Weights of a small multi-label image tagger: batches of 128.
Rows from block 5, named by matrix and row number. Rows with one number belong to one channel. Each number is 500 + 40 x the weight over its row's rms, rounded and kept within 0 to 999. All counts start at 0. Numbers have three digits each. After the name is the row's rms in percent of the matrix's.
# sq0: squeeze pointwise conv (model.blocks.5.sq.0.weight, 48x192x1x1), inputs 128-191
# e30: expand 3x3 conv (model.blocks.5.e3.0.weight, 96x48x3x3, transposed), outputs 18-26, a 3x3 kernel for each
sq0.0 096:493480487478503550505464611385465486500517524498489520528517468497472470492622532544504514466527455502492456483529478455511472488560508468487519535513510500570546524521523497417440504479556586
e30.0 089:488487476524441489455533513555462482507478488486460490481474523494523557436487443492520503453490459460538500512494507471519517535484504577466480473426492442459429474462581522434524420459464475506475513515480504474455497473481487459494475558508
sq0.1 096:437500501505500520499420591551474498504480496474500430511489363494446498483434522479489406443534511489508498459509465528480464464569558507504454516455521484533521542422467490492512570484446513
e30.1 079:458552481573473400532495505570432529540514446468558525480468425514545518467473522474464506461490448524482397449535484493504472506510509510468475439447540514477496446438516490455460514510492550477542442408459476490517595548543515472475487478542
sq0.2 092:411512505464484441493443492449455515460456494488504522461427570486485471453455467471502474447514485507494497528491470499474529485529526596504566583536489530506420508490470523527546540480490506
e30.2 098:503506511518537498477523428493464487521483454510434485494460520462522561455488513479412496459479557483502473509498552447467559487501521574489467503522498530534464472519540478490449532506474501566550602490495480451489462495521496527495443509516
sq0.3 106:392584481512580544521506437469536511496481447518519504519516450503445506517404466450532421497478488478479471522534461451527509506509493488518433525460498376525464520590535501589480518493522546
e30.3 107:468448464471446489514439487488561583547540477564577524449506531522557461412490495488525455530537531590468488498450507524485475446495473548597501592541521533512478487533496518560546502460515500479503447397458486520514460459480491466455483459480
sq0.4 097:502544511483575509475471498463476501532440507486514550518468493491531507543509471524424600493507557566479464541559522480480531493519445479448431598408530496421491535500467466421515393510503507
e30.4 099:482470499529449471498442513495551574579523487553554498498509515582570494440508509479504478512593510569538515451435516509460442458508505532586459527510509504489513494529541525584517506493576513455487477419451447498496487481475501480460458499476
sq0.5 100:525493436507478468505558531509462514548523487449473438448526543525425538462482502498478506468482517513497520435495445405553488549517509510516507413447533467504522462498459477484518548550491555
e30.5 093:496489542452449457446444428461519531508513514538520503470539538557558540435488518459462469471546523523508455489467480469453454482454486511572452505520502590539489413474518476562525544492501536512531493418490469488537478460515508507466444479413
sq0.6 092:458457505495594484496482482477507510499526536470494501546479447519465524463480516498523480504495488466435532520524482590504464500542456510431521475531477514484528505520485543523471509380411462
e30.6 085:528496494536469517486528513498502517533520453534504527439514462518536493566504523490501466532489459549496499482547520560514461501475498441481489458470502479444494481512506513486450540457466543377485460476487487470487497575504523553514540484551
sq0.7 094:495528518513548465497510473439426508537525492512462510504464481529437520496512505511421467504470530497479463607484501451475514526507543485548472557492513540500478449543432457436498500529508467
e30.7 096:528508458479616474426477415462512590497476518454483511462450507506487454586496522528510531504549566520461463544516500464513560438494571516489461498501498546495495539536461497530522563542464483549537577471513460425489499493579531536514479513457
sq0.8 114:495518528534485395492516500550511488522506501549526482419506461452471491442541472519497510525502436530492539553487515517527508548508456495534536505487480561520429483540488510528514484451510549
e30.8 107:458548459487454459501502540455452460477439516513430501515531554410541514405528456447506570504493482495507496556449526483468557485546497541567503510492509486529523503475557557462527489497489504482462478508496495507445510482497451487483458547501
sq0.9 109:490486463494516506501517486518517517482524442496498498499457502484481480489509507509522419526547485497479488501533536567512482458426523530481341511558492550475494487566502522448423498532486482
e30.9 123:523499523507544537472450464435540465566501537539528526497479534422482503496486497499496494485455504465473481522495478431415491429423472459528477499479472464481511486498477487542458484469491529617535510387488458545522440462484603465511544493512
sq0.10 096:534404539487479481549495465536460453511528494510489511509525554446512499469518458504537467524489505487531517483520590523526511493433601477537486566495497484508494508533519569535478534564506471
e30.10 094:489470512465494493492567472509449488515555475491475496509503481515515497506465500500491447502450478530466438499566498502545489538463458495544558440452501428443396474482438450444436461441405498427488485511509493467496477550566556550475466444516
sq0.11 093:507503400516466461489591495505537475465488502561461523507488527462490514517523540481504531494477486494476494485494488485493525522500540528520484487492499543510498545491423566454417472461505510
e30.11 085:521526515491526503498511498482527506511435457472485502495512495581538472498485499475532529496466461587496459457523481508496446433505522464536464527510500559501498496503490480487495492483523552438502421496501492484490491561496578572492511435561
sq0.12 104:487359434553544474477494479525552487484513558488555501494444484494441533518570525464472494473534479509471459551522468503478453442462471562425486493461508505493507495539477515492529481505516451
e30.12 094:505565473477595446462528499446473531480585545454509477467448471466473475541483528460493526539533477481422504540517477565475517543509538480489492461463467489479460538528468477433510495478447495530535564514512487469479496534544510634564487530545
sq0.13 096:520529473535521512483533534446497525480528484485518498543466510468536510481416500589520490479461468548530492516524504452502526489516525506456520505464504430506470475536530529474500549487495468
e30.13 118:475526495484473446510531549502484460455452499510478466436509431533426487523495535547571479480454532516467518464541499496490424517532528479503493445524493502423489539522458499465470506540481518540604436436451523483506442481535589543477491441521
sq0.14 110:545564512494537492469510533441530504440532545468489504535516447508440483507499478475441502492482488498479551529457470514475450485508410433534473492563506561453434520513464500479433510493472546
e30.14 088:532521442512424426538560511496516464472466431507539561462487461509526468486455468481528490497459425523493450470562552515530492478538500483502462518472439494512467524495473483461502488462503548469553402478473497491484506585540530564463499502565
sq0.15 096:464445495473481555488540473497496497490460500476531435492456411530519435513474522469476464529449475510502503476482528492535443504596529503517501574461452473422516485466506504510522480522514500
e30.15 080:516512460515474455521514564503467451507497466463535541494543504476502509466496505464505531504450472475496472476547509509489456498556547472499435474470514533499473514545547529469508466532541569439499418407476515435484495550506549469423475461555
sq0.16 096:501455425553489477500473497477530407529475543530500457533489457423493425518541477491527380441467449532608523490464527559470450454578470461520560532492425440502492502521498472468479461500459483
e30.16 104:507491525519439477504459481500572548526519470528547487499519546566626557471529562481487509499585549573520520469452501483468466475482503548544452537493556560537492452533519466550521506482554505500504480402434471493517469476499487485466464458474
sq0.17 098:556508448493480555478494465504547550494477577508545511401521493490450563572473527523498556478553479546502487602543528493457505470568579499484459486420519572401505518452520476474447470508477510
e30.17 092:483401474475423462444470490493553514543575447539568527482512528597611519449491537514477505551540551578563517415437473526475461440488480537529440517533492536503531512502525506558527512505610467456485484444461458516540479477483493460475454481505
sq0.18 103:505487523552485420537476512454534527484459526480501469561529444507476486472499508523504517467390399465509480486504553584511508471488476457498467466399502510500460466463418546528474457518442539
e30.18 102:473555522505599439486549475507509568553518584524469548524441478508547463506550490526499454552547650594495465552510495478567534448501512522513529431505498495583510510521526503551504573510535488484469591442519501464539517450551516606556507543479
sq0.19 107:500509536497504567503441493513526476527519527440506495453438588555475441494487454481467459487490527481505493511517506513443495567478463553475435535407473467512528485538533423497477430503504416
e30.19 107:482515466534406500439478453605488500493474475506509512434506492509539505450505473437495453497514487514557483460502468468460455492454503618490480488513519490477485496474562518519494470450410498456485458472485488433459499533497530532484465477535
sq0.20 107:454468492515451501508406456501474484497434515522449437489544507503448430485510445519530498528459562459465446460483512513543443505499490453498425544475451494479528493509472492567436432437504552
e30.20 122:530519523487499468539525574495488524454455457540453488451472438519423486536524569554549530476417539464486526477490488541483437504550553511503453485538500547458483505570466442485491462493498506532579432419464545460523440499533574508437505435449
sq0.21 092:561504462508527529489457432531483473476492519568477544459545521464508512505486488558476556532479476455558496390493532521534440561438539483452459548502480509535521550510511475498483509520546496
e30.21 084:525531502502457502445489469465546497454465432422465507509527509593502495509486521445550583552465489570521507490538524547503500499544537503481464519453480486506477544515524505533475538502469568424503436467483501497498491532488596593531473451560
sq0.22 100:410583541482425388490592488520496531512482525512512421515489517513475472496522520485538513485492481519523535461486495474498466450511562484487550474499515532499459501482529448624534483435555518
e30.22 094:504546497519617488425539448443465562486516566471426520490446459467531458512486570470468518547567618529473510533487482488514518487501525515523474492466471499523459483509500438522473486479491485529528596454509512453509515501519517579503589552480
sq0.23 097:458445533517503517457459486488464440473524518536521428390448461490440496500464443484502474513510544453449444482458510465507514460467512486479571523535509464517521553496474482535471599571418466
e30.23 108:517465494496472472442474470538536525571535447528506454447508518547596550475523533505485537462562523536498481455440486479421440448472502515544486504551507540515494523531600541601526534514555476488449462433469445486499502485509440498476479494539
sq0.24 099:576527522524499574536439482473502538488503576448514428585480533515530432536466466486448477477451389513519494515523530531514524461521456478490509483561477439454475485443480536508514472470492491
e30.24 104:470431495492446489458457479501540552540524430526536480468490554553588528477549527513474463522571521519507524480473502463440456455462495480520413537508519558514498492519545488566515516470528515473488480390486448460494437466467487484485470455474
sq0.25 097:596518524489528522495471391426491578500489435531537594554563492435408476517537498524523505502509500518452426518470450472461489472473580489492526430552475507481553468479471475496466452457478598
e30.25 083:528527496494438426442521491550441498385474452490477485486537437531626495470496458464535497478466498508495511410425433465540494519476541539488449431438510458456473465466495507456441491493449494483515487456498466458492524468508514534483437511517
sq0.26 094:452469538530518410512562429593533491493475482495526480582475392498500506531453528410501474491549513455532493503507575483497528456423477524511504468478485516491470506441533546557429522504495341
e30.26 095:523492508534473525427517506603438526451457485496487471480560479525542451533499486531526463513451435434462511440484500462469448518457497546469490465456484496452468485494493477476446503551449472502540446438445489489509499404533550484513466512482
sq0.27 104:441512571513498503475503468427546473514480553465437442523492515515382577470374474432459481524561467437493525554539526418504536454426538529532482598533530436462508506504472460444491497513567349
e30.27 100:545539459521471474423529459641502489457462486521430484470521473466508504502497448557535471481480541461510534458510484466449492514414543587446487469439483470501476512500513508503555455516463441539549491436463493490523495435515539458507500580546
sq0.28 105:517517503473480571496506535538452553483474496525490474444470533537505492525497495448507484463469508492500499488492506476496508451471481523580385488491528452499500492486533504475489530520469418
e30.28 123:508482426516535470472434505450547440543480505503462470512466509430475479502502473480477441528449468472486472555480464499495506455454488419527495478472466459508570490531498467540514499497517536587508476397486454579527491456434552438510532498498
sq0.29 099:506482487445491520534542453505402530481471486432451499499511532474546446475506511481536508554525520490475534563488474487521507462497602535513421560523507564506501494542523516562488559449484490
e30.29 085:487544474481494516511490504474484512471487500531513531421516459480508480484443472472510546534437454581486500488593511561533517489460509460486469469462456515475446487473452436454425495464470559425550437449506549458489509535507588560464511455526
sq0.30 106:513490424549469489502504579558424467500455516517496430455473507431527541526478488454523504529464584466497470510502526499474517460510514491471527461491472435489453530517526512503514455540482465
e30.30 103:464497517472484535428497448490464462516526455542516507499487476422549529431485466471482528466465488430546537508471480429421490492494547516468427459494443496479440481477526522484459504514467487540501495492478449500482486490537507491543450539511
sq0.31 094:449565453557504438471556523539523522528502500498531520510562477536576513512519557439473556431495468490537464532500508615506495490365465441537541487553499530482522482469510487490486520554496511
e30.31 083:516543473511529487478512521515493535528513468478491523475525459536502481475426435495494543564465479511453500489591515534505490485484535458435418486453434520489486475467488446477416510514513566383514418430499515446496530566483578549468514500598
sq0.32 092:452490515517514507504487551519562546539496510549494523439463539542483515486450486569569426503468553465432497521520470542512456391513494471493595515537458512535508448469473415518550526469502477
e30.32 076:546515493489506530533567565485437432498546464479575507489504444516515523485503526461524500520489382561486515499536507593479495571473542465494476426498498457459447540541474486429417482484458536383536406422512457441499520549473575541534533495588
sq0.33 093:496489469521510523481494513527465442531517523415478492475540468573554525495485550538552483435492511494537521541495540557522448490489473495472544546535494435456492555498503475474529486431576543
e30.33 097:458432458460460482503475453520553548548505440557527484480527607587561530501527552464511533520563517597528501474432471554438465445479481525555475547500469530505504441463469566586507540502541491493514468428458482525525465482513533459447505470483
sq0.34 108:513512432484476521501520543565447466536495558544483533484447453551489476501511511564450493493529457541504462501490514601536499496466522517530511594532491484495486462509502511495533493597523514
e30.34 107:531568513489424421506515552564479481469502508526518456504506455509484493459452522481542492458479479447508527514469501541509511519481484533516487435487445480452451514487473540464464476461454515418564468481486550506456505451469449495519537539510
sq0.35 105:540453523465503509481554558517499537508511449568513584556467482479527485532453511477477539498511468511431522464505517533485475533469494545565571515473499483508510532525509492482472509438453458
e30.35 116:499559445504495485577573537514492493489540500511511414562505444487537550470461519494511448512520522531473541565541510477507554559452447488505551447477490403449448457490475473472477463466467526484509537529499560526444547449428484559480520561503
sq0.36 100:533541461457468434493522564553460502482486458437522481472517460504443426520581518488522487545524535485496437418490474436463508474507446503507451488467467491540478461533613490501487525451521476
e30.36 096:501513489540581485432569459468514608534499568486491570523457493507539475548521481476509547555577606559463491538498470471537527484545545581514447448464482481561462464495496495550490510494466462520533605479526446469502487458539498519504487539504
sq0.37 099:399516444429509439530521426474518462524451512464470555611558532477494459447495531584547504427459500474550497432530484441515420465484445474503485573490472504511522512561507450459465462470521521
e30.37 096:502511555501466583457548471476443503477440525574524536473460530459501487384459508480487536448476517475513499542498541433450476472521492563484493571515516466498498467534597526471479488444495513544501506487457456532493426472465483427486496534512
sq0.38 105:521589457526505543495538527544477467510506498477473477503527493475562458477558500518491530501500511485450542487487428547516517568507491482537305535517463497490511496521460547548474527478472611
e30.38 120:509486471506550520468402482420551463575450578516481474468440524401494499500548485461511464482460460485459435538468475467459486475470503449478459508485435466457508483501489478526444478477464514582525480376476436549500453526518576469481552491520
sq0.39 092:550477500497534502552553498530504503433527507457516441403494560486598523505451520446495500544450494497517526510482479473449509455554454476526426452510468479502515526441441459514592494506473427
e30.39 087:451444483480433472397512487580463479512458525551502486516499442487503455439527463484487499436518467466584467469424484464489471521459477576483495485455509482451515490546553512471476487534455487524506482463467458465481499493482543497494487554514
sq0.40 102:480497485507513523469441471524483524496494494491436514437468532531532531412454488522489526498451477484486462509496527431514501505539471506486493497535549438382508489494573444438530522398501484
e30.40 109:449483478495548479477455424470504461560495459550495487465403490419487539500420491420468544443528560524539479530520490433457576477507504464482502489524491488513466381407484464514495470474423492567533567517494462498504456446463490554477517482521
sq0.41 089:545509461484443471454491513496524523485494464570508508525416563485442514474562418496513559504474428528505467510514498486516517568493451524495547476504494457466501468453540544521532381508498505
e30.41 089:532512481485485527488473531524478491509494480446475502502507516553535508501497476501479503564444465586501467497586455552551494433523534482496495467504498514463475503513501496486470500499499536414510439467498480460502530508456524529486518462582
sq0.42 100:524523527492478585488536385474511511508509477547470539494535508508446523500534527489545589538494489475462509503479522519478499505474548430468505495519534512496536489432495553541469430435510513
e30.42 110:465521488484481493414543464556446523462503411519496503450497490478559515470475485497469454468462483433535508480462451472504525557459508614468440451493518476456481492478547522471490439492513473444483510507476538478455521458560460476515508541565
sq0.43 106:525441477468456536481520550505470539497501489436524526396513543525496446525559527509465477458481449530500542433499463536531450518491493467455562448482506510529441496467495484548577460470486539
e30.43 111:530528484482459467514540549529503467465460470496462468495521487533509486508478503480554520470457539489438463498512550441493424470519495524476462461528478483475481523489474474432422508546496517528532420426460471492494472438487570495487518409520
sq0.44 099:454452475504485524497502452533418525500490467470515434489452567531487505451489512496540524489442514468541493461510505493484507568505527441530440470443526463547504438522493476438543589424515457
e30.44 093:464490497472459489488477519494546525539522480558525473480540535572590492455531500488474469493571487557537511484433484504456426436473516540595468509549512586566542518545539538584521507493576494485517487443468438492509481477493487472454438469460
sq0.45 114:524518462521527558504512478501492526490470540475482522516489410492512514495416517476526500442528567485504496487506517511502480447477435490452580535491523525463474505465470535502470492536506450
e30.45 138:455544478489488433561492597524504456467448499513511485559476413437498491500436505452469468508510455553528532526495509533492568553530467479536521459473486480447477480496477515481467461507522534470532484505499530568488525472465420490451457548500
sq0.46 103:533494458484482304462492469440489423511518499567483526511528513542490502432554479504445519462499443507515455484461489530563486543513497455505486575482495496499463514500488520546552537553517560
e30.46 103:499542494528597450497549451479456552491485544521468531524446524480517463474515533443422470491492571542487470547511523489537533477489541565520451460514514436585555488499480505521466497506509493487497612425537489465502506491526516531522522526504
sq0.47 095:471485480527472487559500524453514496435503497483514507499486472520542505521518449492444439558544421462517438540534531493481501436425469471498517413477529455519525531562484525519440461498486489
e30.47 084:449491493435480469527466497502521490562500425483532499465485521560575537444439494515466494514607532572541508466478503537494492453483498509526459477526521517498495505519524569601561483470569506465500437405478438502533481486499495483437440454463