A small multi-label image tagger, trained from scratch.
Model: 1.46M parameters, 32-pixel images, arch squeezenet, norm batchnorm, activation relu, depths [2, 5, 5], widths [96, 192, 384].
Data: trained on Sentinel-2 satellite tiles (TerraMesh), 145000 training examples.
Rows from block 8 of a small multi-label image tagger, named by matrix and row number. Rows with one number belong to one channel. Each number is 200 + 40 x the weight over its row's rms, rounded and kept within 0 to 999. All counts start at 0.
After each channel's rows are labels from the 100 images, of 14976, where the channel reaches its highest value: "peak on" is the class under the peak. Only what is clearly more common there than usual is listed. The data: Sentinel-2 satellite tiles (TerraMesh). In brackets: how many of the 100, against the usual share in percent.
# sq0: squeeze pointwise conv (model.blocks.8.sq.0.weight, 96x384x1x1), inputs 0-95
# e10: expand pointwise conv (model.blocks.8.e1.0.weight, 192x96x1x1, transposed), outputs 0-95
# e30: expand 3x3 conv (model.blocks.8.e3.0.weight, 192x96x3x3, transposed, each kernel summed), outputs 0-95

sq0.46,158,204,182,282,168,254,186,154,194,233,161,205,170,219,191,172,201,228,123,288,247,201,216,175,187,140,276,157,157,242,212,263,243,184,249,166,258,201,230,185,245,228,121,282,146,271,194,126,93,240,234,229,137,187,219,191,172,127,233,235,168,129,199,194,162,162,200,199,232,169,218,233,222,198,150,232,231,128,176,158,275,167,250,200,154,224,205,195,135,199,223,222,184,263,181,217
e10.46,175,189,135,204,106,172,206,186,186,255,195,279,163,205,165,120,164,193,224,123,193,219,217,195,222,146,120,249,160,187,231,188,223,168,209,229,145,153,287,167,178,199,246,191,162,230,245,224,166,202,244,160,193,226,160,234,133,179,237,233,175,212,174,213,213,265,186,189,225,163,144,289,218,237,285,204,122,212,181,230,124,239,227,159,208,192,259,189,177,239,208,203,191,240,230,237
e30.46,224,198,195,184,243,145,178,154,201,226,169,208,190,225,212,197,199,176,221,232,234,225,215,107,247,125,191,242,263,226,121,145,187,162,202,213,163,288,162,235,160,218,202,224,230,204,257,208,244,216,270,266,237,262,200,203,206,216,223,225,215,207,158,236,292,145,238,216,180,205,176,199,200,196,198,245,138,257,246,178,237,255,165,213,259,220,210,319,188,212,243,231,141,183,240,260
peak on: water (81 vs 10.7)

sq0.89,200,258,184,206,210,206,141,195,124,180,210,231,226,179,196,212,219,205,205,214,134,102,262,216,214,220,196,183,249,262,224,160,222,234,190,210,170,182,264,171,263,202,168,132,181,156,273,182,186,180,237,187,165,183,215,197,176,168,165,171,195,203,131,210,246,200,219,244,157,158,204,186,225,90,182,134,230,261,182,235,148,101,251,129,212,193,218,109,184,136,201,187,258,181,248,192
e10.89,226,215,147,168,254,141,238,220,232,186,241,228,260,154,246,247,193,109,202,219,171,195,160,233,164,242,198,250,151,112,192,223,149,219,194,209,180,146,284,212,174,217,261,170,90,144,207,160,238,176,193,147,142,124,211,192,232,199,198,185,194,244,227,172,208,154,220,222,155,167,158,218,123,181,227,178,201,161,220,252,223,236,235,215,142,153,158,233,214,159,150,194,250,274,255,189
e30.89,158,203,192,182,150,204,220,167,169,84,129,111,209,161,187,192,199,161,164,176,216,179,243,117,236,214,187,164,224,220,167,177,132,252,206,158,260,219,239,223,192,200,253,240,189,201,120,283,223,207,197,176,277,136,128,212,240,150,168,162,220,186,212,220,245,148,243,219,121,188,184,149,202,167,182,207,184,187,205,160,258,195,271,208,229,182,212,236,111,223,147,174,192,262,198,169
peak on: crops (43 vs 18.2)

sq0.75,230,178,154,206,261,197,186,252,192,227,188,233,222,194,184,219,235,201,279,268,181,126,215,219,204,183,233,204,253,128,175,189,191,222,171,200,167,133,200,184,220,202,178,173,217,174,189,175,236,212,229,206,185,223,178,184,151,209,226,144,163,223,121,159,165,163,209,182,131,243,133,249,182,176,197,154,221,212,230,198,127,238,259,159,142,235,222,127,141,162,202,165,215,165,182,211
e10.75,232,218,160,192,249,117,162,177,211,234,210,202,188,214,221,279,132,217,179,148,185,243,154,269,150,224,119,228,207,180,245,248,217,178,221,271,243,193,186,209,203,162,223,190,181,129,178,202,128,188,109,179,206,141,228,187,199,208,208,220,223,157,203,215,132,208,209,204,142,222,179,204,227,180,234,197,186,219,197,202,168,233,203,257,212,122,169,255,250,230,131,169,203,222,188,119
e30.75,125,175,314,206,218,201,265,164,142,181,199,257,188,130,227,197,199,223,136,191,224,144,145,120,190,226,213,198,213,255,185,187,158,160,164,206,201,194,170,247,208,184,197,267,211,213,133,197,212,259,211,202,230,170,190,211,153,172,240,198,202,160,178,143,176,156,209,216,96,154,173,150,180,179,171,207,174,264,194,123,234,178,275,179,161,136,151,143,170,154,136,220,198,252,235,207
peak on: crops (73 vs 18.2)

sq0.58,258,176,162,180,229,162,162,311,225,184,226,262,233,143,203,230,225,245,199,281,186,237,156,220,274,160,185,182,207,164,151,174,206,227,171,201,194,197,200,193,188,166,203,183,210,175,235,166,195,160,231,177,149,271,161,249,197,184,194,193,211,267,192,186,163,170,196,239,157,211,170,174,207,202,208,228,151,204,205,239,258,271,182,202,183,198,239,230,232,196,187,191,188,153,217,174
e10.58,178,245,193,228,212,254,133,215,234,308,210,122,149,239,152,248,191,192,214,250,170,211,220,237,310,189,215,254,206,161,240,192,221,156,206,177,254,199,296,176,187,206,293,257,219,209,203,227,188,183,198,254,194,219,298,157,246,262,190,278,190,180,246,115,195,201,165,172,227,164,138,245,204,207,137,222,158,196,133,239,220,196,170,221,226,259,246,214,115,178,230,156,219,172,164,204
e30.58,168,141,172,206,243,169,178,290,201,246,189,185,225,173,217,230,215,209,237,214,228,230,175,184,121,181,197,197,223,195,187,104,169,220,190,154,173,257,174,132,270,171,255,264,202,196,177,223,187,355,188,217,235,209,206,243,85,173,210,221,239,145,160,169,202,221,179,239,200,151,175,192,202,206,201,218,193,198,139,210,189,270,195,189,170,173,196,167,172,173,106,202,215,191,168,192
peak on: crops (76 vs 18.2)

sq0.72,152,152,228,186,185,317,214,142,274,158,122,243,185,209,245,221,135,312,178,191,211,196,195,246,208,314,182,220,143,260,152,214,230,193,213,277,231,201,231,250,209,125,317,256,204,232,242,243,179,193,192,160,294,163,170,146,186,202,265,191,318,174,172,140,205,162,166,218,244,169,182,200,240,157,173,188,185,255,190,190,298,172,198,267,240,144,124,240,192,181,243,163,220,251,136,144
e10.72,166,161,229,182,207,193,228,198,225,268,211,207,169,229,176,224,264,196,223,234,150,159,220,179,271,210,203,182,302,242,222,209,221,178,150,157,247,204,204,178,241,166,136,187,304,200,179,243,225,139,213,148,205,153,194,195,188,203,177,170,186,157,208,174,252,215,186,185,222,236,174,190,220,189,157,227,139,167,205,184,166,185,235,212,295,191,84,227,260,264,135,262,205,227,169,179
e30.72,269,191,267,188,282,252,219,116,192,229,210,224,196,173,197,198,209,139,210,202,174,268,173,243,232,232,234,176,176,225,159,215,166,227,209,258,171,131,230,196,204,107,185,162,234,239,206,247,200,216,183,247,160,209,146,225,275,257,175,137,142,213,292,273,249,202,187,232,126,221,171,193,224,240,227,135,199,214,204,198,238,187,166,199,162,156,179,259,192,208,263,212,172,180,255,162
peak on: snow or ice (33 vs 14.1)

sq0.0,203,117,196,226,212,205,200,164,168,182,232,199,267,248,145,280,127,133,275,265,202,213,175,180,223,218,192,206,151,194,242,219,194,189,127,184,243,199,164,194,200,183,258,200,189,280,243,229,144,226,191,198,251,295,145,241,173,239,217,208,242,231,219,229,230,192,188,168,130,171,133,208,191,169,217,189,242,204,136,219,212,260,221,228,244,197,170,216,173,201,165,207,238,145,176,172
e10.0,177,194,164,205,227,229,215,151,233,85,199,230,170,188,204,140,167,169,189,122,301,183,173,212,202,130,184,220,175,239,160,184,205,254,233,154,184,220,194,201,203,193,192,234,136,117,145,256,194,203,158,196,179,156,194,186,255,149,221,135,187,234,234,119,264,197,208,176,152,150,144,137,199,186,169,170,246,160,175,208,289,161,227,184,201,172,260,243,175,172,262,144,157,135,162,244
e30.0,264,187,215,241,169,206,224,224,253,207,155,239,180,230,232,174,148,164,219,211,190,207,176,204,228,274,216,170,169,152,225,208,228,137,178,210,225,139,272,129,218,246,228,180,198,176,187,175,176,149,121,230,216,191,227,215,201,141,206,212,243,193,232,259,235,205,262,168,135,255,183,183,239,196,195,217,216,174,208,125,234,192,218,227,167,235,156,226,236,220,169,227,188,186,178,249
peak on: crops (71 vs 18.2)

sq0.11,190,203,225,158,183,157,253,149,215,130,160,163,173,127,260,188,241,202,194,175,226,252,187,155,222,231,161,204,209,180,220,216,243,182,238,231,159,192,225,237,186,287,206,230,217,141,228,174,196,210,189,147,199,155,208,176,212,174,207,130,232,176,276,215,245,215,158,135,248,165,194,158,228,296,246,241,231,157,228,202,215,194,242,129,182,219,183,168,215,169,256,254,214,128,267,191
e10.11,213,240,239,197,219,239,250,232,120,225,187,146,251,271,168,200,308,179,189,203,214,184,212,175,208,113,209,179,175,236,229,119,240,224,222,179,261,277,221,178,300,246,167,175,192,205,314,210,150,137,267,272,318,210,201,172,208,177,220,209,204,206,215,190,222,206,153,170,164,179,219,168,161,190,269,190,234,231,223,173,140,240,182,177,132,230,174,179,142,244,207,124,184,216,175,141
e30.11,214,250,182,311,259,226,260,215,181,213,197,274,183,216,257,208,185,216,191,218,218,180,258,185,220,255,182,192,236,127,212,212,246,110,215,271,154,132,176,145,219,276,186,182,223,163,235,189,254,223,248,221,211,167,230,232,243,170,232,263,159,212,176,207,201,227,152,245,211,207,276,231,237,206,200,155,211,164,193,254,207,155,186,204,209,233,220,239,146,168,197,173,262,127,244,223
peak on: snow or ice (89 vs 14.1)

sq0.10,270,176,215,199,247,234,236,213,226,222,198,195,227,123,189,241,232,231,194,254,171,234,153,189,171,184,218,262,177,203,134,237,185,195,207,225,175,185,190,251,155,269,259,231,229,113,208,211,163,313,167,225,223,251,167,192,169,165,206,251,224,232,310,103,169,184,200,161,179,207,152,193,225,233,176,227,183,171,260,201,193,238,197,155,200,183,191,154,242,149,225,216,173,125,201,237
e10.10,165,244,176,233,138,169,112,157,188,156,232,209,206,250,157,149,128,192,109,224,291,186,162,179,163,183,311,185,182,212,207,166,270,199,200,204,177,184,171,171,178,103,228,192,221,194,246,240,192,166,192,231,166,240,176,178,178,160,171,204,141,191,194,266,194,187,314,230,189,249,193,163,166,154,273,194,213,173,221,223,246,236,243,183,141,197,192,237,134,220,202,149,194,164,199,185
e30.10,143,202,139,260,182,218,258,162,163,229,241,219,181,240,245,193,130,177,179,212,231,216,254,191,215,128,223,245,200,195,159,190,228,214,143,219,236,134,126,153,243,172,90,175,204,120,219,161,215,149,193,248,214,251,270,222,250,233,278,288,193,255,209,195,180,271,151,256,274,217,264,242,172,197,228,131,250,222,162,219,251,167,177,147,225,215,238,231,229,205,210,180,193,166,177,165
peak on: snow or ice (97 vs 14.1)

sq0.2,243,245,226,209,274,131,156,224,153,78,185,229,242,207,192,249,255,204,214,207,192,189,258,169,229,236,197,209,242,195,171,239,210,262,162,198,253,230,265,183,161,181,173,184,149,202,301,208,203,122,241,161,189,235,269,199,207,165,189,201,245,256,169,210,211,226,150,184,147,175,149,192,185,213,209,216,152,164,196,267,169,191,216,194,175,227,232,210,192,210,164,181,161,182,185,127
e10.2,182,235,180,169,221,235,235,163,188,180,257,171,223,178,208,206,188,224,190,199,241,241,92,227,202,155,204,215,218,239,145,174,146,175,220,160,221,178,236,168,236,261,167,256,165,186,153,195,216,178,174,208,170,245,245,203,229,252,186,138,225,181,176,217,166,224,203,197,214,160,200,171,147,206,218,231,201,153,167,257,292,147,191,233,293,198,215,261,149,153,215,179,201,96,101,225
e30.2,170,215,211,123,273,178,115,173,156,154,187,200,246,169,219,227,154,174,247,232,213,177,204,180,199,225,208,195,224,169,130,143,167,203,228,193,238,234,224,129,161,193,222,243,179,162,169,237,182,218,216,200,244,150,237,176,155,190,208,160,206,163,174,243,203,197,169,176,175,191,139,175,235,214,138,260,292,171,150,190,171,129,226,195,136,177,270,194,229,233,153,147,251,252,173,177
peak on: crops (82 vs 18.2)

sq0.7,209,211,190,262,209,205,210,238,218,179,264,177,179,247,235,249,268,178,275,171,262,226,198,171,187,194,184,181,226,160,174,153,255,189,237,196,191,236,214,177,266,199,206,193,218,165,241,162,231,246,224,189,187,222,233,280,213,175,167,217,193,243,223,305,200,181,197,144,299,222,184,192,179,192,215,183,162,221,189,224,227,185,204,180,269,214,220,209,188,184,165,185,237,260,168,208
e10.7,183,242,221,203,214,177,282,190,198,171,211,241,144,225,190,203,122,233,221,197,200,250,205,267,193,201,231,223,198,102,255,184,244,146,256,128,208,212,243,251,227,241,173,225,184,249,240,213,204,193,191,222,219,254,278,157,180,221,244,228,300,245,233,244,297,232,129,243,274,197,176,250,238,268,270,221,148,174,167,241,243,236,154,233,232,193,177,262,303,221,203,134,200,193,140,222
e30.7,278,153,197,238,228,240,240,205,177,180,226,226,185,212,163,197,209,172,225,207,215,199,190,153,265,230,159,200,236,159,199,174,186,224,214,227,241,239,240,120,216,195,198,203,260,208,191,217,201,192,173,219,159,144,183,100,205,181,172,259,190,195,226,189,201,242,304,228,131,216,229,239,185,182,254,205,191,249,202,203,173,203,205,292,155,228,222,254,214,187,197,254,193,217,196,265
peak on: water (79 vs 10.7)